Weights of a small image classifier.
Training: muon at rate 0.038, 9000 steps.
Rows from block 7, named by matrix and row number. Rows with one number belong to one neuron. Each number is 128 + 24 x the weight over its row's rms, rounded and kept within 0 to 255. All counts start at 0. Numbers have three digits each.
# gate: MLP gate (model.blocks.7.mlp.gate.weight, 1024x384), inputs 256-319
# fc1: MLP up (model.blocks.7.mlp.fc1.weight, 1024x384), inputs 256-319
# fc2: MLP down (model.blocks.7.mlp.fc2.weight, 384x1024, transposed), outputs 256-319
gate.223:128127109085144128132177128091100083112164140128099130066082164107157135111182117142133108128134141128076134097151116109118135152133146129139129175117116128137082135091111128130072128112127150
fc1.223:131128116119116128128151127194128092135104140131133128076148128128128128128105076128128159161134128103056167128108082078172112123119175151129091157103098128143127128110154110115048128120153137
fc2.223:175175128116161154110119128160064128130128102111128149128128142100112134148088057151128115127119132153144088107159137122139153097146129129095160158123162147191097141086124139113077177115119133
gate.224:128155128135128106092114174126128156141142109126141126128128111169098163133128161120089128138068107109160189102163139124143135196062099173158163169120128128141164145109148140109128128128152128
fc1.224:143129162146113181156136100159103129108142144157161152146128130132142086121127137150109128133124150120044078161128099125128117073136128112101117128124117128091161097140101124119139152149102135
fc2.224:158140139131123146128120122080080105116136128114153134125128115140099127106128115116128132128128108130139127134112100151098148145141102128127131153123045159128148140128128124156203127141106144
gate.230:091114134133146114128128109152152141120154145098101115093133142145127120110122133143144094150128157120183126090128116125131064142110149116132123101128125114151110105128123128118128116092158095
fc1.230:173184104135094108125128142162137142110163105156128095145129122128134107111146128116115128151109092125052096111128138127145128128112144141107073106127160106128075061129144115128079154122112125
fc2.230:148142111116204104121087172121178116133128146118120116093088092143160138128135136133128135128132124149125182128128099145098158088094119151105138139140105120099163061125113128128109134132115089
gate.232:074128108132114119127142145133086145112066123143071087096128125128119136119128128128168152120128156135092170138149164109172159128128116145105105086114128156134102128125099128108184112104142157
fc1.232:136103125139128114128063088136151128128089123122102102081116119090129119106153145133128096066082124090154128060125128116128119154092110128144119128127144155107148128117143147150139116148101153
fc2.232:128141140144128149127105128151115128128125173165128112128128128112128152124160096151115090125068129111154073128155150122165149186128128134143122121177199117123087133186170107121155132113132128
gate.233:110128113128145131128129138089106140128112080118128119128147143128110134134146142128122136128149086120156097127157100128099096112122105141083178122101128170106114097146092075104117121161100131
fc1.233:170149119098127175110099115094112155134078050126128128102128150126103132138124133111148128128106124130146126109142152151083128128131128125128129187156134085115146152140150145128132119123131128
fc2.233:121120128121123137128094143132128158133126185128106088128128083108174136145154120123083145151071148162118145128128098138135128147146119132128097130121122176081109128198191128100128128116128128
gate.234:104078176076128150165139112148128093128128183113142128128128128168128128128158131120120128108128100128119128135171103145173128138106128133128135114186128128128133138128128116128078103099114083
fc1.234:104059128105145134177157126121134081128141139088150165128097144119139128156128128128118105142128133117186135135068128128128121166083128159128128134149178128167152136123128201105085128117137129
fc2.234:128140176131176128128128128128128120104128128129091144155148134100166128172128128111168128123128128129186158141210107157128128128127106128158103176103113185156128144128160128164109124143128128
gate.235:136128151128184160136135128128107113139166092128131144065121186146096148157150128093130111127131198080128107133094140146080149131079105140095128128128145170130151088141173133128154131179141034
fc1.235:132128128143096133126104134124128115096103128128128079156157128142151129128096103133145140135128077160146123128123102128128132101093128104136142126151162156128128177131134149165117103147102159
fc2.235:161128128128119127164128128138115141138084082120116090160069128186155142128083130101128116113104130105128077118115134142078085159107108149133128083151000128108128161081128165060151131128101148
gate.236:116128128139078168133128128128128128128128128128151128128128128128128128150179128128128087128128128088128128162128128128128128216137128128097122128111128128112128128175128092158199128103091128
fc1.236:128102128128081149128128128109128128128178128140148128128128128093128128099128128128128099125110128140128183087102127121128128224128064128070128128084128128128128111128121083128153091128115128
fc2.236:128128128128128159154118128128100128128091128128154087128128128085132128074128128128128103128128128128128194119128089109128128233128128138128114128093098128140128106130128128146213128103128100
gate.237:128128128153055140128094158106128128128128099102173128128128128128097128128184128128128097128097128128128146108128128128092128211121081128069097128074128128070093128173128128128187128128128128
fc1.237:128128128128066162128108163103128128128149102128172128128155128095079128128128128155128087147080128128128128078128090128092128185128092128078128128128128128035128116175128128128188128128128128
fc2.237:128128128128058163128128128128079128204128128128128128128128128068113128128128128117128116128088128097128128107128128096128128221128088128115128064128128128110128100164094144128208128104128128
gate.238:148099128158199128086149125128110178110128089143089140114209147128128181166128128099136110116157145128151128146122109134111128096128127146120205144128135134090128128167181101102112157128171141
fc1.238:092122128114082148128128134198121120145136127152183109143066082122146093128128169172136114121135128128128128129136100128136117147128216157130128118171077101128128158130113143158104113105116104
fc2.238:134126143135150119128112169128118126139093128128127111158149143142128188132141127148130098116084145169128124153100158126128085117128127152172115128130136135106101140128115160120144173144132128
gate.239:139139128161128123140097125065113108114128102118138090128128121152159131107129147114155137145123066154086168146128134146159160127144128111135145109081139105182128096159096098106128073128128095
fc1.239:102128112128127136136126139123131085127131094172106128148153122144143133128062106078090072128103117128128097115208115121172083108128161138069103127144144093132163088102142128085153164103128140
fc2.239:129119153153122147134127169142122145113175149115128145128161133136148104134135163132123104118077148110170128129107135154165133105128162134128138134124086112128128074181113122166095146090119127
gate.241:128136162088109128146129128114079128167139128128137135136139127128116179113077128084155109146161106128139128081117129157144089129128084133169113157128128190128128114153134088177128062118123112
fc1.241:127106192127104174128106123140077091128118093134128178131202117128145165128136128117112128117128146128123183128128123150128109145074110152128155116116109164128198129105140128128117081097116184
fc2.241:128128136123090128128128120103074160161128130101128106128135128213128157128118144128132138157136155133133145101128128128128103144128095108148162128128128125130160109138092123130133144128128133
gate.242:100116122116170133124067134125166145127113120154117110077102123093114128176128160120124128160089105133081109104164115117097036140101097115079139128124121137126159126128128097142118128128112128
fc1.242:128114089149133148128074091148128112145111158117135086143118090128111131147157148123131132113173121116092150128160138123140100117149118140116073052183145141128182154118128128103128088116128086
fc2.242:140128107112103143128139128128062155190129128106107128132129128134131154123130104128128150105162118111128151135128142163099116128166139141122145128109128184128109098129117087107128142147129158
gate.243:146128150141128144128168142139154065112105164131124132099173165128128124173123114128128106129128099112128157105128128159128113134135146128128103127098109107159141088126114177141128128089080075
fc1.243:074136088134132120126136128112128157166128130128160128106128134095128125128114124127128113143145122128128128162132160145114129142134097093104159143122128210107155108136164096183204111160144159
fc2.243:081128135175111140128112144168120143129128084128128112128142132177146134179143109128118125152168112128128109116128086128130140128149105128098128158128167128084150102142128149080141128141131128
gate.246:102141163110098128164104123134116143119143115128171077116139123112123153139128118128159158119123137128111143141151153128160135121134128116128135150103136121111136123136128128130149135158136133
fc1.246:163121128148139126088146128118132132144158126128121192128085125132128128119128128153095131128115104123155128139128078085127098126109146107106082091126128129140108111112111097132106141128129099
fc2.246:118128154095147135156098145134159114128128125128128146109115117124128084134128110073141085126112149133119128159139128138148172131128125123137144166164076154150172148132110115128107165128151128
gate.247:109164108167172130149144144190095105154114124096073125138128136128128131161098077135141138109181108126122158145134139147119184126128134134074108145126109173135077120139159143128128128128132128
fc1.247:127095097108130113127122137194139128123096117128144149084128167132099075133150127105127129091145130143123183154163093098127122172128111154142116142077128128128128106116150150132109136150140130
fc2.247:065128115120047130122128119132123153098143141097139143128076123133129181131115120122115157102105159172128153177118098134124137100089154128128109128139139141128118128107098133160202116137123106
gate.250:080128199095195071128128128089128107128131128148128128128109146128128128128128128134159128128103128128128128108128128128128128128128136128114128128128128082128078128139102196157128113128183147
fc1.250:128128108128128171165128127150102121145121142128128140128151128141128128088128116110128174153142128128128128162135128128128110105141103128149128125128143165128153128128170071112106115128108128
fc2.250:197128116128103174157107188159083128128144128064151159077130128128128128102128128085076128128146128128113128128134091132094128128165070128150128128128128171128128111128141064161128128155128125
gate.251:181128140158059158072128137127162163135090150113098131097124128132128140124128128128097119109109087121161128145125166128217119119095174129128102104128087165132128125161182095104128080121166128
fc1.251:155128128137053079132115133149157119120104187122111131164171120163127103130128139105128120107135077104128128152128128116157147103118128134128155092104100142140079128145160141128162044151133108
fc2.251:103124136088128124099112115171117147159147128104095141128154150166128113132136117137129128152128128104128094128132103128125128118074069112119195128114133128167152122174150188128124132128142135
gate.252:156097136128102128128090097091128095132143102088129118133120087110143175128119128139138122075126102104116124128153145097110113163125109132119131112139128137167115124128132189124189128073109130
fc1.252:149142086159129141154088101089150111115128117135128099125083119095121162120151128119128150088093144123113128129181160128136152103128150092072096156067096154139120120074109162107136157127163128
fc2.252:128109147146102089097127150152149126200127128157124151109122170128128151140115087142134103128146128137108139112114128106087200099128133122128088147130204085123123100128128105115146142113113136
gate.253:125174154113131118094085121123142133128131118148110110107082128140105128138130152123128190157112133115160179100145144121112141128095171111128136161116156123129131104116153128132155111162128141
fc1.253:125156153158123159104149104158127106126115192144119104083135111124113056108149135161193193113136136090081130134140152128147132141128124113135152117144128099102116149107133131099148114122112125
fc2.253:128121170122129140168124096149134155117113129128118113113142126173150162086128155102108138148100167120165137160104117183067128179116148128109114139144183126108114164120093100137133136136079093
gate.254:160146136161112111115109123166137084141175128146133128161076128136104128128137125128125111148133194128138131124120117141128114123138128099109128156151128121110138153107170088115126148135070141
fc1.254:153128124180112121124140165174142123121138116127194116127128100165175079128128137131094095130138144086123138122100140151115122128128128128128119128128084109128128088128146168131174105128113156
fc2.254:153093128128120097128161144156111094108128069153136128105152142197178128083128164066114141138105123128114122128105104115149053128140086128124089147122160170112088058178130154107164089114114112
gate.255:134128152108149102114137101151146129096115079136134168192128128128110144139119131117081078121164107118114128133191132116095109128175095160117150127128100071152167158167081128107127079096103110
fc1.255:119070139141128140128128128152151122099152095173163113185082138119120152128164107128138109067147095128104136114155173145116128119113128156151111117128129115128128149135111159148128196125147128
fc2.255:167078094161107168128128147118181149112145128128144083153132095133128176093148176135090125110166137151138159185123160177068119128127107128180107139077128109128188121108084141104090113101148147
gate.257:128128178128187128144149116128128075128128128128125157128144154094128101148098128128094082114086128112121128142169128128161126128097128139128128143128132147128155128128122156083061133144097102
fc1.257:128128088128128179070128135107128128151128093128142128093128128164104128118156128128110140128151128140128128079128128128128128061105162128060156128096129128098128128114085128192176108128128128
fc2.257:157128096091060128143128128128076128128175116155119120128128128169063113109128128128128128147143128128085073080062128128132128128128146128128171094128128128128128128128128128128154128128093162
gate.259:122128073134142113128088128120093119116117130114137080124123133090145128135132154181098106117117149141171163161128120128128128093141143136172137143128125128114115128125150104128105128138082133
fc1.259:137172158134135127116170128125126122111150136126150138143106171172089117111144133042159126096122133131103125073153130145116157156153108140102115156134118163097132118143101116085131107167121130
fc2.259:128137121097146121127089128128178126135159130105144128149150128128114138084117166144124128126130128128131137128133112136137139123128126104140128127152099090143151152157108091108090128188128128
gate.261:163128116128066125128173160128128128128116128152128107130128149108154126144128128115123128102128073142128128161084128133180138128099105128128125093128109090155128121140128097128171128143160107
fc1.261:091136128112195126128079112097139128114141127128130128128120094139120128118128128119128101128122179138168134090149081128090116128128125128106148176128128155106153128132128128144064128128115124
fc2.261:091148126128200128128124128128132122128128197129124125128128128128169128084156128128100063128128128128117128081208128132122128128137141128146113117127128140122128128128084167115082166078128142
gate.262:114136128137124060128136128136141118147106176145150115087128078209108128133135140116128136151146147106094112160114128138128128128143138167097093143128091123115142112128168109108114164104117125
fc1.262:133097128115133121110104136082150086114168077128142128089117128060121101128120164122114089123162109097146169128128099115128153161159128116173138128120152128151128149112128128073139122142114121
fc2.262:159135143100133158115091153130128120144128140128106103137122134116160168117128128121088112126121128114128116114170121128145132162089110128159098128124146160167084137160116095117213113096123128
gate.264:147086134126128137128125131131125175115128085171132119126102155157128134109128126123093144082131116155138110151112131139140133119128127119095154081147086081113128128148155107103128100163119083
fc1.264:113148129155128128148131143142134146128153128131121107160111128128159076180127122125087062128104177114157128128146106151114150157182128128155128150128123191124128109092091139098084128132159135
fc2.264:051139146144125112128085116104208107148128110128128128125190111141168112113128129125150085128133131088128128152147127136128126070183127131074128203110161148098130174128140118099098145108128128
gate.265:149147173128123105128166093136144116097127093139137105154167109084128143099149157154192111127139150146075128131147150135143119176103162128126128157131145128121104140184128136142103128124164122
fc1.265:100115128160111128118110171101105127153173156162121085093115143149154177118151100085079133110128171128182144146128137107128155128120128142121171128109128121130125140113147145194167128149128114
fc2.265:100097152123143131118072148147097123126131128100128128097089117110104084140110117185117162130093128130139128141118174156128128153098166091074151168128128147095149121152085120103124128101120185
gate.266:157147102122099140079136145137128109159070128095103138118175145143132122074128128153186176122143128128134131128075128128086080121129128099133128116097139109119165132102148138101133128110128161
fc1.266:128128133154089128081147135128106126128128128128144125088140128114153074125118088160128139122121111056107117128082128091162079103171128150143128117161154128176096154127120128128146128121130097
fc2.266:128088143126168149146148143136131128145126128097129159074120070111161122128128128128139087143145128136091088165128128120118095124162166128111105119128129100080103053157099128139145121119128109
gate.267:128168128150198128128128128128128128128128128128128128161151065128128128111128107100128151081179107128147128128113128128170128114221106128145091106128128138071118089137128088128128128130128128
fc1.267:103070128041128128108177128128122141128162128128128128136096174128128128144128128128128125128128128160128128128128115103128128128059128128128203150122115128179156153128117128128086128128128128
fc2.267:128128154092061128109128178128128128086136119128167128157128128128128121196133132156162128128093146128128128136078128103099128153063078128115155191093128128151157158147128128114128128128128128
gate.268:108130101149100128104161117113131132148106100119143139128102086114057104144122136086172120120107161128128128166128115111129146128105127116128100180109131124128134127152158074193156103128156128
fc1.268:142108102153110120134128053144111153158102087128130139087119096108105111145132096109151129115095151102139112136124091156121133158124141119135091178135128120137125109170152135204149102127161100
fc2.268:128147114104095116142142149112144122112114128095116131104184114124135105128128159104136148118194093113098119140121134132128155130138136127128148120139202136111088145128110081126029140139091128
gate.270:128154130128152115121132121128136135140093138192129152103104176174170126102132147168124141094105138130114133128130138116142153185124143102165148135102049073101123136113086156137116152128146138
fc1.270:100110113128115180151162141093159125139118122193129154130111106195181101130128140163176149102116102161085124112139165158102139148116128088172166137170156141139180109159161128101150128140129154
fc2.270:187128128199137125128120149179077153139113117108109170120168130128128145128141148088115072130086128138107089128084113072176127088202167128169158134128079128132187122168121071167128112126128193
gate.271:140129139190169128128106125096138118189128134096103123128149109128128128121128096129128141160165103128152182110154146132097128128171128128148057075180163128120102104116128092128128130147080128
fc1.271:128158128178197128128148107128128128128109143137128145163088124140116128158102128056128141120192111173128128169128128142087128128150128131139102128173128124089122085088128095143154115129095136
fc2.271:129129128153174122128128111142056128101120128126108165139148114097089128069128172151116153128128128151128128144169123128128131089212158137128111114128128128101108131083107128128128089128032100
gate.273:128128128153074128128157166150128100128095128128139118128128128128128128119128128122115150135140128145128136161091182151170136128128115146128128093128126106166137128128128100128196128128157128
fc1.273:136128128128069128128162159152132128128128128136141102128144128127160131128128128128128143114128100128128138174090189128151140108108128128128128097128111115166121128139115128128187128128128143
fc2.273:151128128128078128128160151128080128128128066146066128128128128128061128128092128128128128146128128053128115149085128081152112170152128177128128128139143128154167139128143128128177128128128128
gate.274:115157128075100169085120119106147150142127185124076113107124108088107120112135128100160133132142115152164128122125120130163122128102124108118138128144167169128128099137126125124124137123121128
fc1.274:139164145088128128128115106095147128160132192123128127100130103100107118088125128128139139138108108132168128128132128125172095128104117102128148128112131128128108108148137091128122098128140138
fc2.274:126134116108110128128188127143151173096116092128119128144107128120102109155097120128128128128133128128123128127128108128146119093127171117153128108106092076137167128151129155128107128092130163
gate.277:128128141099184106107104125115151176132128131112138120138178073082073145128163101128115128119128128128110112128128131164128123114128125132128128128137194142121146178137145128102161161128146121
fc1.277:112106167131128143107128193128062113128128147138128121134101128145184097140128116128128157128126142133147094125150123128169091155161111062115128128128079137132128097145126135194082092105101138
fc2.277:100126111109087185152125065128128099110106128128133144128108122116082128128128139128154137133130140159156128150101128133159128120093132128152126097140041157128120128128147119128128107135128127
gate.281:133144180114108105128128116124138142096126178102117129106088128124119138109129133151125130094133085103118132141186075143146128138128160094128127097126117131128143131135132128122106095098128141
fc1.281:110120130112128157105122100126111129088168150128090125158143112139128159129130096128152119134155088084134109128126062128137131132105112133101126061150142143128185106146158108143133131098101128
fc2.281:082151090187087109113103123128097178130126090112111128135141128128104128128128127128190145153160128085128044156118142122111128101163177152153140148091156140150128138103128144149128121146087147
gate.283:128153171124177128120124128128128163128128106100128128121128128128128116099128149128150128128128086116127128128197111131128148143150163115094128109128128128125113142091134191128072128107128128
fc1.283:128128128103128128128143128128128113166085165164098144128128128128107128154128128128111128155128128128131143151083145125128128128128128150143128175128140128128155128128128073128128128128132128
fc2.283:114114128128077128090128128128096075128128195128128128128128143083128086128099128077128128128128124128188129142128128153128128128132128128059143128128034128128228157128128128116128137153128128
gate.284:153188128082128132177148085128128145121120149128193173113128118106120128087128113154089128121134135128128128185158128169145128128217146128128147128128125096146163128128128155154160128128178142
fc1.284:128159074128183128181151090128103115128134165160137128082106128128105128079128133128128128155109097100128169171128128171128081128174128123126128092171136119178186138115137128126155144154148129
fc2.284:168161144117179120122128128128130128165128128146164113106136163128134128171128091139105135128154122128091128141128117128073146038137128105116129128135139120156128153128124128154217128128139128
gate.285:095174128118112152146123130128142128163124123159093121119170145169071114168128128103142153162141107141136128128164148115133103128121128145129128135149126138143131137128123139131123128123157182
fc1.285:165128150128099147128131082117128128111167129128154152128127128106128128096170117155119154090118177116141156071080156128110125128163141123104087128164142119093128089134140119115136091110083128
fc2.285:149112128128197113128128128116084129091128128113136128128128128137100125081133142133109170113172116123110115131108138176083178109182098111145128116128128120115136155128128166138143128164134120
gate.288:118120092157086128151169140147115128117128128164128140128158128128167114135094106100092132094126128184127116145117154128161137097166100128153131095085113111133120128128128119110168133142128128
fc1.288:128136170092190136128080121128128099133156128109132125133079128128128128138130128117143121128164177128151160114155059146078142178128134115113154148157128147089123152109128147138093108128110121
fc2.288:128128138097144128128147161143159125128087128128128128128139167128167128118161128128087128152112100155149161104173144148099128128109087142122128128128164128075124098095126168139089128088086106
gate.290:135143136123115128128142107135128084114124121156162176089092128118092106111128111186125142124128149128182108114104128143131127160162115149124116128128128127116150094128102079093160088082114155
fc1.290:161128116128121079128135100139128066144173128175128162143204138110107142147128127153128114138128105156141128150128137108128101113158148154142128122132085128096128128180108118108156101128128125
fc2.290:106128128128089142105128128166151128128112160118128142106112140128110106128122123192114102128104128088148090145189128155145149099084128128153143118130128128128128119083128140104091145096128107
gate.292:128111092148116128124150116152127095101162122128178137154121173112157147128152127100153110128126103128110128152128128101090091120156145177129109128134104072132084071153124198152130135153128084
fc1.292:132098115123128135147160104163150118118128128140085147093123128089181107153134111093128116099112092131109066137081104090128112096190130141164088113133109078143100101124091147128120157126168110
fc2.292:128093115099147103128135146100141128128127156126097128136083126147128128089129101097125136115114128128131133126119128148128090090113108128150118128159080128131128147117135099128122098137128128
gate.294:151157128114166135149149122172128121153092121123073153128097156103165088138132128144137138154115129099133096120128124128106155109128124135124136130138172100128134115154142135121154156142128128
fc1.294:143156128144123171089132142139098154156128148077128107123150109114156151118122093128148189132140110129160132177128166160183141150139103126128135136137125121129101148128078121161106163115134135
fc2.294:109107141147130145125123103112112103128174140080102117093148122142128113075146119095063129128175125135135096135084140119128061104143163127132128145075127168090116119079149090093113130106096113
gate.295:096128137111132112128091131102139100132128152116124149123176112140097147122125174136128122200118159128148071145149128125106155127119158115147144130175160149128139128124141131140161098128134101
fc1.295:134128128136160110142128086129133111130063111163128129132128145132131128128108136143133128095116126118114152133117165128128139101128120128128183128128143157110128147118128124157105100099113099
fc2.295:102107128132079124112135107128192106128110148115104128121128128109178090148128131106117145096096118153129115166163119112138098107105142174111159145112108139138150108117151178128163159128128138
gate.297:128111128132112132128176141140114141120154148129076162093093163097143158092112128151101099102097148146139154121120090144126135099140112102136117098137128128143091081083075158152142132080162140
fc1.297:102128128115157105119122119131088124155168155108138143171152160123128156088185154111145154109078137134142154127096128166112146133108127097151118107128168110124121086158117107105128149140142128
fc2.297:114146158215127136140128137128143164114097178128157113128177139142134124105109135136143172128142128144141117118098128120131100128161131181159117152128105111128090126128128128147094128128107128
gate.298:156128093128178145128120128128128128102155153141145138128110092139113124100128132145117137136134109146116102128150105124128128128180128082139159091126128128161180117112144159157151128128128157
fc1.298:159154128123159157150146084136086128098128143137115128128128128122147116128128110126114154153128078136128128128128108162097075110173128090124169070141096124167165113122147157138143157126142162
fc2.298:128128128118202128139107137146128128137119152147174118128128128138149102149105101143128151132137095194089128145111128147076124049156124104128118115125128129168134134128104117128212128147105128
gate.301:099170133114128103145128097152132112128128121142121191137128119128128142147135123125128137111125151106113138119132171116128130128109081130101107158138068128122123165127125114127149094103097109
fc1.301:128074127110144128128130083190097128170108128127146099139081101097159126148128115194154149185128133108093149149128128153099128160079154117144141162103196105145120153104128113082135102167125119
fc2.301:114116137128187170096122161121128133148164128188142148088152136070140105107149152128177151108155148110114146126149129103145092128161125120128145173136111160109115145136103123147110128146166128
gate.302:128162128128116155154102118171128089167128109201128153066128107128123117135135116128136128128127145117128115126081124084138139107144118125095126097111175159101172138131136144136096124139137128
fc1.302:138128128110110080144136114123104180129130154108163128128199112142099128141165128158128146093070124099108128116138102128132115116125089101128133128133072119109128137132128148138109110128152129
fc2.302:173163128144150143144089169195193127105128128128077139118092108117137123114142106115128141165128158122107136139124152105088150096137094146083128154134105134128128147128147128066097124129089128
gate.304:086195147128128149128094128090056105154087145154128113066137114096127105162128143112120077099092130111128136149151105130103099090121128100128128106078108173068145127110113112116131127127157088
fc1.304:161113128165103130140115124135128137095157140102088161117106117119087166109136156119115128139165128149110149117141128125106124162128097109138120166169145139119087116086131057155122149153129128
fc2.304:108128124208110077128128126109107088154112128152084128150142142116100149122134130128128142113164103076139151101148126128092123120066156142142154115135113131136128115147128125108128138151139154
gate.305:129156172101160143149168125144143127150160106135128180144132128148124128128108130148107121101162152129141116132192083160146128169117168099086100166090131168152105145123125115204128146128147151
fc1.305:124119128110122117137140079116161157132135107162154128102128131086072128081144127086082128111115088101128118102119131109095096138128058163138148114160095104108164106139105148137207118130100118
fc2.305:113093119145140109119124121127128150100149152125123137106120109128110147089120090159118159107143172143168128131113173164141076166099164128151128117125121119126177127128156128162128101128115069
gate.306:129076113158094128128128134176109128145128126090125078110130077072139128132140142109124097073158128093128134158122146128127113146127118128103133128119069128119132085106132127146145129142074128
fc1.306:157146120129136093076128115072146133169077171134117128145135182142129128157115125114142181105126144124114094141108133151111156119128126112158121128128128112129130148124138126083080151149105128
fc2.306:128128128116149123186146100111166119128130116096128128145128144102093106114123128111136202128201175125132149120127140163124147180128127090086158128120077139113071122107140153128061090144184121
gate.307:125149127120134128085115128128128102175139150128103148094128137144111102118091154119122112121108088101162128157102136157118158120119160137144088105175125141151119107128159140108127128131083128
fc1.307:128159128173165136155128103141163140114075107151128128126128116122128126085165092133090139140128126101126138173128101117103140096145114128093148128128128128128128119081126151128128080170128144
fc2.307:099107117110189128128128103168106133111117124116127128127125140140128147162109128098128153128208129138128086128171128128130170178128098128125128114116124096130157097160106117136110128127081088
gate.308:158141164120128116128152177103177089119114097156128154124135128099128120141128128128147128128096087124123141104132127045128118099130083144135096103128101208133147128154108128128137128121149125
fc1.308:100168140142087122172104100171100120136164168136090128087158151114106128128132164162132127127168133121154128102146161153128103128116093096075203134094128106135096128103128094128153152098132140
fc2.308:128144123128136141180126170128178081113106128128137160157094128143127102145142120137087111111076100141111128115202128128135148150128128170113122097108080137098127127145140128126179144133073126
gate.309:113128128147103152119128158128072114122138128135128059128112144135130153128150132128073128106109108128167173081128164128135128165114111129128128125137076128122128110167122128144135128128128128
fc1.309:128129151173095128128128128128087128128153165159128107128128128159128126154169128061134122128100127173128147128128128117128113112128115099128161130154156139122135107198082128102128121132097157
fc2.309:128142084128113128128128128162068128128105131088128128147130128173159128150128122128128128128118128099164128081129122128067109128128114110128135128120128128128160167091128109116194090128113128
gate.310:118152103124161119130132141146093130173181060128137143137109128166066128084129098160123114163128124128113128114139162160121129085190133128133134139088107154118090140100139094100146095161114104
fc1.310:121129124090109150128137104132125137144112113102098164105128166104131179161110128128087135128150106128145125117104128162120125131105128157118147134144142139141127134124131114144169106101144153
fc2.310:144112135084105128163122140148153142132116128128154119148140119128079125129128125089150128128039109163128108135120140099113127128055128099152128120128127137136180106122134121127135162148117115
gate.312:128128128127126126156128128146067128128128139128117128110143107116151128137146140115108128147114128065100180128134162109124102151171088128128128128077149128128141128148128087138147128137128135
fc1.312:128131104166132128142128128154128152122128128132128064128109128133086163116100137128116128161123171128135149156096111176128154079149128163128087127131122152157120147125211152095098176128118128
fc2.312:128100128099151101127176131143162128128147128128115128115134128142174109134101150128159128139125117128112114169128111166141128101126128135144129128179142128144163099135141100113128128128144082
gate.314:128127153148128128093128128128123116135107114128089151128137103128128086159128128128128118145096128128128128128159112141135157103128086154081128128128128091071111128145128153128132184128111077
fc1.314:106122108090128132140128131120128128113104138128174101128128146128151180071141117128128128128128128128128128110096128090121128154128173125179144136146128166177128128092114128128112051146158189
fc2.314:128113128128204128128128128128128105128128128128128128128136127152080154128134164128137166139144083128107128128128128123128128129128169128127128144142128164128082174128128135150177191128128140
gate.318:142119096129142121106131098147155106178123096130128129162129118161114087116091115128085127167159128145128121137134156118138137161144148142055110137127081155128139175098129148175131138126128115
fc1.318:142107117126128107104108151117129139084147154120116157118125059101122145130103118141161115108178143150128143102125080090092132128156174133144116190087177128128128125118103147128079127114073126
fc2.318:161132122114157128106172128119116068178117158125145093123128162117128100158106120128128146128175136137129091110128100128147110106150106087151189118147122125115128188107128140191053155156159105
gate.319:128144139089140148109174095147173109136159109156139150128105144143128128123136124134127171078172128093126121121143128172098127117128139132103106134126153113128171128112121176128116091159151185
fc1.319:144080128143128120143151162138161128158163128162135128120128092143151128138113128123128169158084114149120150154128112137133074189112080132129093103129165142102128130111128119085126116143091059
fc2.319:128152133093165128128156128128101127168101123061168156169104163103134083132128141122163151127124128128137172135161059096134128138088128125128134147127128095149136089124134129116128137133140126
gate.320:128133147128164176116130142128130109136096126128139091121132177122128127134128181139101152088101128160121158128125101149076134141078165111108136122079127153110105094142138110106094136143136120
fc1.320:178128170103103131123149108141128131120126139138115126118128158090081128128128100136148183122123121128142118128145136173151161104128130149094128142138166144053116128114146105139109159128128122
fc2.320:119104107122128136124155119132139117143128094133164101156093114130160129090154137128106155128155113120145085128123107162125106155133115128118128128146147110146128145159157123108128198128166058
gate.321:122128086184146136109097154101126176102128125129104137159122145134156138140114116119128126155061169128128128146125130128076147175097128122099145107111167111096101087128110119194128116144128131
fc1.321:128144117128122128119128137142128121158119180128134134114128102156115118120064158134095132174150126128116084136109146142122120128139152081193123170107106153115128128114155089134150128177108135
fc2.321:118143128128127090121109081107135100127149072128112130135108107128083123128128134134127118111139105103095108128128122103131131128128063143128092128128126167127128119141153134151153127132128104
gate.322:084117118128137123139141118134128123129110146129092112136140107146164106155142136128132145055190145174128108111128125175110124131149187107111106087172124128105110085136112100156118157131087096
fc1.322:102128131106135181139087110100131128162140091148109112112155104127118167139128141117149105107117136149128119143170128119164112106144124146127131128098155129117128160128126128114124100087119110
fc2.322:138166148128169128154126151148096095130160128088143107128097110102121128128128139172152132135141122153159150086160131110139112128116133128124102126111164057142068128128147103079156115119126136
gate.323:129150112115114153135123160128127091127119117126128098128128107107079140120092108103158141116116144133116095144128088128128159121109138128128173132164128150154166128140152078128129063128190110
fc1.323:129103105117088121100128128096114122127114108123139132129154168128113158161146127128090100128112083128141119142161128145126127121128128138115158138117144101130187121089151114189083136142138105
fc2.323:139120137191082128117117118157156117101128128128176128129121109130093113128137129137106162128072123144082092144128103114146128148160154139099128141128084128102108112147124142139066139124072130
gate.324:146109133123186118128107112103109093098116115182139129143121103183140105125120128165129103128145133143160128070116132134124128153126120123134156110151139167128105105128121120183128110158142173
fc1.324:128113103136113087118147128136098160128185108100108098143159134085146154128083133159124140148134102129091188128119121102085128115129109131128128164098147109128128152158117114122099161139080127
fc2.324:138171147089119142130136143159128143134133134128143128119113128080045111083151128103083081138128138128167098163099164136121150128157128136117128135128191077152165148143114137156177171140128129